{"bottleneck": "vq", "encoder_mlp_ratio": 2.67, "loss": "l1", "latent_channels": 4, "decoder_norm": "batchnorm", "optimizer": "normuon"}
Rows from block 7 of the encoder of a small image VQ-VAE, named by matrix and row number. Rows with one number belong to one neuron. Each number is 500 + 25 x the weight over its row's rms, rounded and kept within 0 to 999. All counts start at 0. Numbers have three digits each.
After each neuron's rows are labels from the 100 images, of 14976, where the neuron reaches its largest size: "strongest on" is what is common among them; "peak at" is the part of the image that holds the peak. Only what is clearly more common there than usual is listed. The data: photos of arthropod specimens (BIOSCAN-5M).
# gate: MLP gate (encoder.blocks.7.mlp.gate.weight, 512x192), inputs 128-191
# fc1: MLP up (encoder.blocks.7.mlp.fc1.weight, 512x192), inputs 128-191
# fc2: MLP down (encoder.blocks.7.mlp.fc2.weight, 192x512, transposed), outputs 128-191

gate.172:492502526488484504489497486526513523532515507529496507474515469511507455472530484472482498514486471540484525477513571505478468507501454456500519510436538499480524481482503516476484574480451527
fc1.172:526469463539504532488513499500535509461487512502496483541523507464516466544457465514521563507433510477500562528546462497504474514482511511503473441486493497506446523475485491504519485538544499
fc2.172:473502476485482483551517501466506553534525520522515521512530471461486541461488490488521489513477465541467516455454466484516484474503500530496477520512527487473521492503535489487489504476490511
strongest on: order Coleoptera
peak at: centre

gate.163:511503558531481469472522496511545482524505486466517489534490489482501506517509537499520534530487484478518472477520499504546509542551500444506509507461503484530516470506450434513483521464529478
fc1.163:566449502505471509493529487509482498496533494540473519431539529485525506503482465519502503487479522509479533517476524468534499447470545502527489482521501528476500557522534551529557488489468540
fc2.163:473521522498492505535490460483501501478506497438528464520502488515487557500480520495506456529443522496542522500504468497496506532523450503522419497454509494519458497491479515468477540505479488
strongest on: order Coleoptera
peak at: top right

gate.483:491480494523472500488471489548488514506518508516522508488457468537450473455473472507487475515499546507469481512501504470526536469495507506528502458501484478500493504524476482495515488484504499
fc1.483:516525527501472523548543575487550475535518465495525485516565499517456459517530551471446516491470477462483491499437520471501514493505485511520504497492563482504491529504494497492530492527532469
fc2.483:515541555522498499472513471468531484486510488516479479475510510469523506523487516539494526472516479518534467522501524500483456531534520514475503485540521533505497464559521479501505505472419500
strongest on: order Coleoptera
peak at: centre

gate.466:482488502557507498497482525520488508481485460545462500516489454473517502489463555506479466509536505495490477506526481485489486487527478497563473479504512534512513461507498494503491528501505519
fc1.466:491535488525490482494468510518475543489472485504438541521496456508498488478513516550483483533526486512514507483523498485504481483517487476525518521515519495490492496500509470466427507487523543
fc2.466:473501488487519502493539503532517513509478476520468534493505517534526495511512548508487484559454498485542481537487507503537500524456533530469472473504505541502519529470524480508537499524502466
strongest on: order Hemiptera; family Tropiduchidae
peak at: centre

gate.17:502442528503539506469515448465547472480534488507473499562463526493456497560503517501507485496521471480496496539529500497490490485501488498514534488471490513548542498488517488485508498446538519
fc1.17:472493497538468509546481481510503464513501511477505474543467505496536534476490527480464549483516508522498459522486492477551467500534556482501490488538505495493498459480443521516504482487469507
fc2.17:491489499483450514496509463488521496498523486506529546506463479463500542504535430502507519499481471508529549509518500525492478528484508508458502524503444469450513501513503530467502550542482485
strongest on: order Coleoptera
peak at: top right

gate.214:472486510476494451523552490486519466459499536499491510502461482469512500506536495535473510494491522487494483526474534513517551487490489532501517509543535510527494476455488470474505542487525490
fc1.214:543470472528455489492464542500500470514537480493504499518490500486449487484472479535508486479507518492505460538548461483475501516485504523488523530534484481498509492534488515498505525492510479
fc2.214:521545487541552466504504523496476502502506519475453477481476489477485527524527465503496500452448499520529456535475522470511500491490502523533489462511510497496502507503503513514490471507527478
strongest on: order Hymenoptera
peak at: centre

gate.42:476498480530525537503510516503494488498510547489499477472538511511504464530523459521478482515467501495557485517508497488510502522483490497510510453458545539514512491498527458501454490505482500
fc1.42:489509494511516501483550500502469479454510487523489487530531507505484486517479493495529527489556511479536501482472486496512535534533500491491506497511489453535457498505542521484518500515568483
fc2.42:520532516545499498486488477538499527512528507452529465450517516503489532529518550478478482501481530534513471493511510489483456531501514519477547492481494532467530446462511503476463526504471558
strongest on: order Coleoptera
peak at: centre

gate.71:498509473468542519479524533538558512535514534481512544523550506461491509523439499474530465509508487515480543504486481519532484521477497477530512477523491469519502451508496553479536497489514507
fc1.71:533497450514496461487478495536513464482536500508512461566492502504522528499510495428495475516473518513514496500508546529491502492497506518523460466519486496530508471478493472518529491475461477
fc2.71:492464496479541453516511493456548489472520535507499539523498532496509508505504505483458490500478500508499528533495509490500521502508491503516526514487531471505520505502501478473514509506539506
strongest on: order Hymenoptera
peak at: centre

gate.275:500543520538541520500506541445493529476517492495481526494496494531481497500489491520455495511551497492486521495516474532536506521533510507474478492503507467520519493472504492553495503450520493
fc1.275:529514525513501508507483528478486542518466509517467513541456455533505478490471515518524486522569477526494466519529469537520526492488504537508513519515496507525501496476488540481458500501509493
fc2.275:524509492463467475517506468574495508455467496500469498530496490475526494524479536463498487516499524530523502501510503485480486479546529475454479482480503481504530501544519539477518480540529517
strongest on: order Hemiptera
peak at: centre

gate.390:565509447509528483507497498472494498495510522551505490528525496519533450511497498505444529516532491517435552537540500514457527509467470477502479526476531523518485480463472498515501511485444533
fc1.390:536531526484512490463498526493511514502470526511482472450480517479505502473479508531517500477496472508530476465492505517543451469532515504505511496520516506496486538539520509507494497509493458
fc2.390:517548472497532527466496498524516510523520547510488513464476509539492456446531506550557522536474499543536493518499505498499495472519527482523493523455502497464463515504498520498447488481486590
strongest on: order Coleoptera
peak at: bottom left

gate.187:513487488497514527547459509508497497508463507501514497537512470493552521490505498492464506537526549470505486487521486525452448519492533486500447479538525493496516482507483520484527516509522503
fc1.187:489474451495510524506495478551452563467495514519497535525458511499534522516523520524481515496530542501477498529499541487484476470509544502545466487527492499456497495542482485506516524527488511
fc2.187:515539535466500500494497496480539470501503505564513472446508535566504473480433500485508545470450472505476481532525473530472500467497507500489499496531460473510501509493508472484504552526463510
strongest on: order Hymenoptera
peak at: centre

gate.186:492491504541450506460500487476496516492460517467509500456515487508529503486476558504483450542458529514499503535522504478500555518519489520519534481536534525508534431488525510456481515525528515
fc1.186:471504514516594512498486495524503533526493503480506475490544465477505469462451510500460499479480528489475485430486498508531479492499477489500549493482537521520520486457497505550487465497535531
fc2.186:511491510508542469520492443529499484466490505513486470515490517518488458474544506519488525546533498490526516535518516519528525485476531513509463474509533458502458478513494502553536505468464485
strongest on: order Hemiptera; family Tropiduchidae
peak at: centre

gate.474:512482484482487486523512499511519537496511513500530488483509521530498531501514523477499523497517507482514478486527429518515481479515542492527493478486531499485459510482523522535481474479469465
fc1.474:459503486469451504459485483467490485508523510501504543528501538512516502506495477526459451507501497497477467497535505493530519490516507474479541539502480499487542520488493499457522524482532521
fc2.474:484502522503489482520490476520542499521484489533477465552511445483476479518482486470484523510516493578489512477474510480548481547522492501500482506523497503455481484533548506512530440540488457
strongest on: order Hymenoptera
peak at: centre

gate.183:500522512468522476431512494497486539506492509525515516459501495499547493463519520490466484520510467486441535470525500498494497509466455512524506452466524484529541516460506489494476494500531477
fc1.183:510466487510514504522487493497515502490519519497470478518440505475466499548523474503501512468434513508562482527468530488499530495521520511514497497475482476527514504552503476523554511496518491
fc2.183:483471493461503481495514510476497505522497467527574486478502461491513536463458506504510484485517492486432494507506489512509473520493483511488505518511520537556517486473500497473457504502531519
strongest on: order Hemiptera
peak at: centre

gate.443:501445454491462541473550551526527437513509470490482459512471486488519498474550512533459501521495495472538474484509552507478497533471479455502508475559517502484495460498490507500515479500478480
fc1.443:500492493500509483459456550502505532521507482493501520475506501493516474515559515518495491529519525516468496474477484489524518515486475487494470527485523520467497524502516480516493495498471506
fc2.443:478526512487512492518506527469539511438499477496521463494474478433520491512465529491528441489517538451511521495487510542470459481500487531484532499516545481527514509550474491503496508548484458
strongest on: order Coleoptera
peak at: centre; bottom left

gate.83:483485511494479496474548505496486478523459479521529519525460486509537516507493510534486493438494477511486452486496491516479498532489513550508521531452443504502472508525454479495492525501496439
fc1.83:503500503492485488487483494496467495490524503531508483497514468507474477528508473480518486488519552467477553474467497521513464483483524520521539539545540516465504509510495507500502527505487502
fc2.83:492510472491521480507485499492500559461548487446509522489485516513503464498473521517508516488537481487509523463496484516523508500542476497501482496483468465498465504537493484502482453549485485
strongest on: order Coleoptera
peak at: bottom left

gate.293:506495489491532454493511497476519488481520471528511508476538485502501482533489526514516458458480513533524481487482507524534535516513482522469465472526438520538511527513562554569532474453490490
fc1.293:463490450482465513521514526455505492533513509485478537528517537516523543522500536465480510499478495523478480457497519459460510496509478510525473492539511456472495498492505477462481508509540518
fc2.293:475509496487480490509511499504511459472459476498489476490443468478485482488482507501498439488504496517506478504483482526503502508480497487522542503477476497480495486525483532528507505501533524
strongest on: order Hymenoptera
peak at: centre

gate.372:453487488482549519526524512526502514569469518479518547498483507527473463480496524553444540454511511518474495476490490477517502504469473454491482511510522490480498484490507468541525508520470497
fc1.372:504512505518498471515494493509513506499499459545500499507506499493548503515486479492551490498481500506488491489512506552479533538507484479524501508505482494482525483505439537510534484457499515
fc2.372:472511483477496519554553476480501508477489488497554480502484484482496539461491528511495496483456506498512479483519484517544497491538492509472492508513472501519537529521529468516501501552477484
strongest on: order Hemiptera
peak at: centre

gate.353:511507479519503513465502497496475494465499522482508509468496470536509516495474560527498475498468514525483422522518524508498508490504524463522540527464468518484509552504479501510512511474518534
fc1.353:470509497551473536512536476480497486510534464464530520459522506514524495490523497519534519513483552464454495471482516543500511469523502516507484500526513515489513492497503467499493495487508483
fc2.353:489538448485490511504498518531495527485470515496492548496495465477509476458495548512488488463503497484547505525448493492531510484510492528432436483501498484462516489485490472508505459489480462
strongest on: order Coleoptera
peak at: top centre

gate.130:517493441493535493464517471544529505497532501523490479485489464488498464533478529501472546534458525478534545496492502498522496525496468466508465479469501478527502505509515487466509476479518552
fc1.130:504475489470451473554486480517504500538543502522498535526476516466507516530506480492492496528448529520507515516472477506503516512517553482484460491521492500514521453488477461478572497469528532
fc2.130:531517504479509520486508518513535537506492488495457499484487532501486524505499503511516533496546511471505517474535539515476528503499530496498531506501487502496484556519530507463494462475539470
strongest on: order Coleoptera
peak at: middle right