config.toml
train_examples = 195000
crop_scale_min = 0.5
translate = 0.06
color_jitter = 0.2
encoder_arch = "swin"
encoder_mlp_ratio = 2.67
encoder_bias = "none"
encoder_qk_norm = false
encoder_parallel_block = true
loss = "l1"
decoder_activation = "relu"
muon_scale = "match_rms_adamw"
max_steps = 5300
adamw_weight_decay_other_params = 0.01
Rows from block 4 of the encoder of a small image VQ-VAE, named by matrix and row number. Rows with one number belong to one neuron. Each number is 200 + 20 x the weight over its row's rms, rounded and kept within 0 to 999. All counts start at 0. After the name is the row's rms in percent of the matrix's.
After each neuron's rows are labels from the 100 images, of 14976, where the neuron reaches its largest size: "patch colour" is the nearest of a few named colours to the mean colour under the peak; "place" is the part of the image that holds the peak. Only what is clearly more common there than usual is listed. The data: photos of arthropod specimens (BIOSCAN-5M). In brackets: how many of the 100.
# gate: MLP gate (encoder.blocks.4.mlp.gate.weight, 512x192), inputs 64-127
# fc1: MLP up (encoder.blocks.4.mlp.fc1.weight, 512x192), inputs 64-127
# fc2: MLP down (encoder.blocks.4.mlp.fc2.weight, 192x512, transposed), outputs 64-127

gate.426,092,178,210,170,210,235,209,203,216,198,200,148,158,245,176,231,191,197,170,209,185,203,218,219,185,187,202,185,218,170,204,184,220,215,217,200,212,205,211,248,182,185,223,188,188,233,200,178,188,176,198,209,210,173,202,186,222,214,184,210,195,206,216,165,207
fc1.426,098,187,157,199,179,204,192,175,166,174,223,209,212,203,205,231,194,194,214,229,145,204,210,215,201,199,229,206,203,191,223,196,187,206,203,206,161,180,204,227,209,198,192,174,171,224,221,184,207,170,219,190,205,185,188,218,208,222,204,238,200,188,215,165,182
fc2.426,093,220,194,226,210,215,180,210,186,159,223,175,219,215,186,234,226,243,195,235,168,205,215,210,182,205,203,197,196,236,198,191,218,189,172,229,196,159,200,212,187,182,178,204,207,240,228,211,168,178,206,191,225,220,195,215,198,223,184,203,206,179,157,210,194
patch colour: grey (92)
place: centre (84)

gate.193,107,221,206,186,198,191,213,188,202,249,203,197,182,206,189,172,205,204,221,186,194,201,196,210,198,199,190,202,211,188,194,176,204,213,168,151,217,202,237,182,203,196,178,162,179,230,216,213,215,207,222,198,186,208,183,226,223,187,211,177,201,214,202,241,193
fc1.193,099,210,186,171,194,205,225,220,204,206,232,210,195,198,197,190,219,216,228,189,194,174,224,247,163,186,203,216,215,188,196,163,189,194,177,192,216,200,225,188,195,210,227,207,188,235,173,236,196,212,190,225,226,203,186,206,181,194,233,208,233,197,226,246,191
fc2.193,117,190,204,187,204,237,211,202,185,178,194,214,226,205,224,196,187,252,194,207,208,227,199,192,198,181,186,228,197,184,218,208,227,222,199,198,218,188,210,192,227,171,192,193,201,178,245,197,208,205,210,188,206,207,204,195,175,157,200,171,177,190,227,217,223
patch colour: white (86)
place: bottom right (93)

gate.67,105,234,210,200,218,214,199,197,207,180,218,214,203,200,213,200,225,192,208,222,227,193,180,169,208,187,193,208,168,185,232,203,225,209,200,183,241,231,202,223,186,207,232,179,206,200,199,196,203,186,209,215,186,166,269,210,159,179,154,215,183,186,217,198,228
fc1.67,093,179,195,183,219,200,250,199,231,213,216,210,185,193,208,207,192,203,182,217,222,165,194,230,172,214,209,165,254,216,206,211,209,192,202,213,240,188,193,215,202,179,195,189,178,180,244,222,185,214,219,205,224,239,166,175,235,187,158,193,230,199,174,183,193
fc2.67,052,207,198,193,218,165,209,213,171,213,229,219,175,198,204,166,220,185,188,247,194,196,204,219,218,192,217,175,194,190,213,209,180,174,204,197,253,205,212,214,192,193,223,211,153,201,222,208,183,200,213,213,172,213,193,227,178,170,180,184,200,214,223,213,176
patch colour: grey (64)
place: middle left (33); top left (29)

gate.195,102,211,214,170,220,200,209,215,200,218,191,208,170,199,189,178,193,200,205,198,203,195,217,189,247,208,231,222,212,214,211,207,202,205,185,213,201,215,231,226,173,208,225,182,230,185,182,205,204,210,212,219,220,197,193,179,190,208,250,191,196,174,181,212,168
fc1.195,106,195,245,147,214,217,204,207,202,159,187,222,184,226,170,205,215,219,210,236,226,189,210,213,190,186,173,160,181,174,206,203,195,179,198,206,229,178,206,157,178,200,196,235,216,216,223,203,229,176,222,184,192,218,226,218,188,170,193,195,166,207,178,171,220
fc2.195,084,191,214,211,199,201,216,221,227,183,210,220,203,205,163,201,198,206,225,216,196,194,228,216,209,211,184,180,191,199,198,191,214,183,208,174,242,229,228,209,177,190,213,155,224,180,185,218,203,176,175,214,211,234,210,209,230,209,193,166,190,205,191,172,232
patch colour: white (86)
place: bottom left (30); bottom right (29)

gate.354,096,169,203,201,202,184,189,207,174,174,180,201,231,187,223,177,220,197,194,212,236,222,193,196,189,223,202,222,192,208,197,197,220,211,183,202,232,192,188,193,227,192,189,169,233,196,175,223,187,218,200,185,215,217,206,183,240,226,159,212,209,178,209,189,211
fc1.354,102,181,189,192,151,224,170,202,209,185,210,213,202,195,194,205,217,183,206,208,191,210,198,193,205,188,179,218,169,224,226,204,230,218,223,227,213,175,235,204,234,185,159,159,197,205,176,180,180,212,180,231,203,179,166,208,219,176,204,194,196,205,169,199,219
fc2.354,077,179,220,199,227,214,181,192,202,217,190,200,210,167,167,221,221,179,207,243,178,206,197,214,190,186,176,231,220,197,206,175,216,175,189,214,172,216,198,237,191,210,198,173,232,205,202,256,186,191,175,186,204,223,223,227,204,225,210,223,182,207,204,204,225
patch colour: grey (27)
place: top right (35)

gate.24,093,221,179,176,202,193,241,195,213,204,227,214,151,202,189,177,213,175,171,202,219,188,207,173,212,190,211,200,182,214,207,198,191,199,207,231,189,226,208,174,190,189,247,224,188,212,216,211,198,221,176,154,141,233,219,203,172,221,200,189,209,156,202,197,204
fc1.24,095,188,193,214,185,222,174,180,203,211,189,205,224,168,167,241,217,218,182,197,209,228,203,208,203,188,187,197,208,223,212,218,177,198,208,198,198,211,200,222,210,223,179,189,153,204,222,183,233,215,221,199,201,188,194,199,202,197,185,196,210,193,214,217,139
fc2.24,122,200,191,192,185,200,181,169,212,198,215,177,190,162,201,204,211,180,248,181,154,186,181,229,194,211,193,204,244,158,197,171,220,236,188,214,213,198,215,211,219,189,221,217,199,202,171,237,176,179,177,208,201,209,203,208,233,220,174,165,196,184,192,219,206
patch colour: grey (97)
place: middle left (41); top centre (28)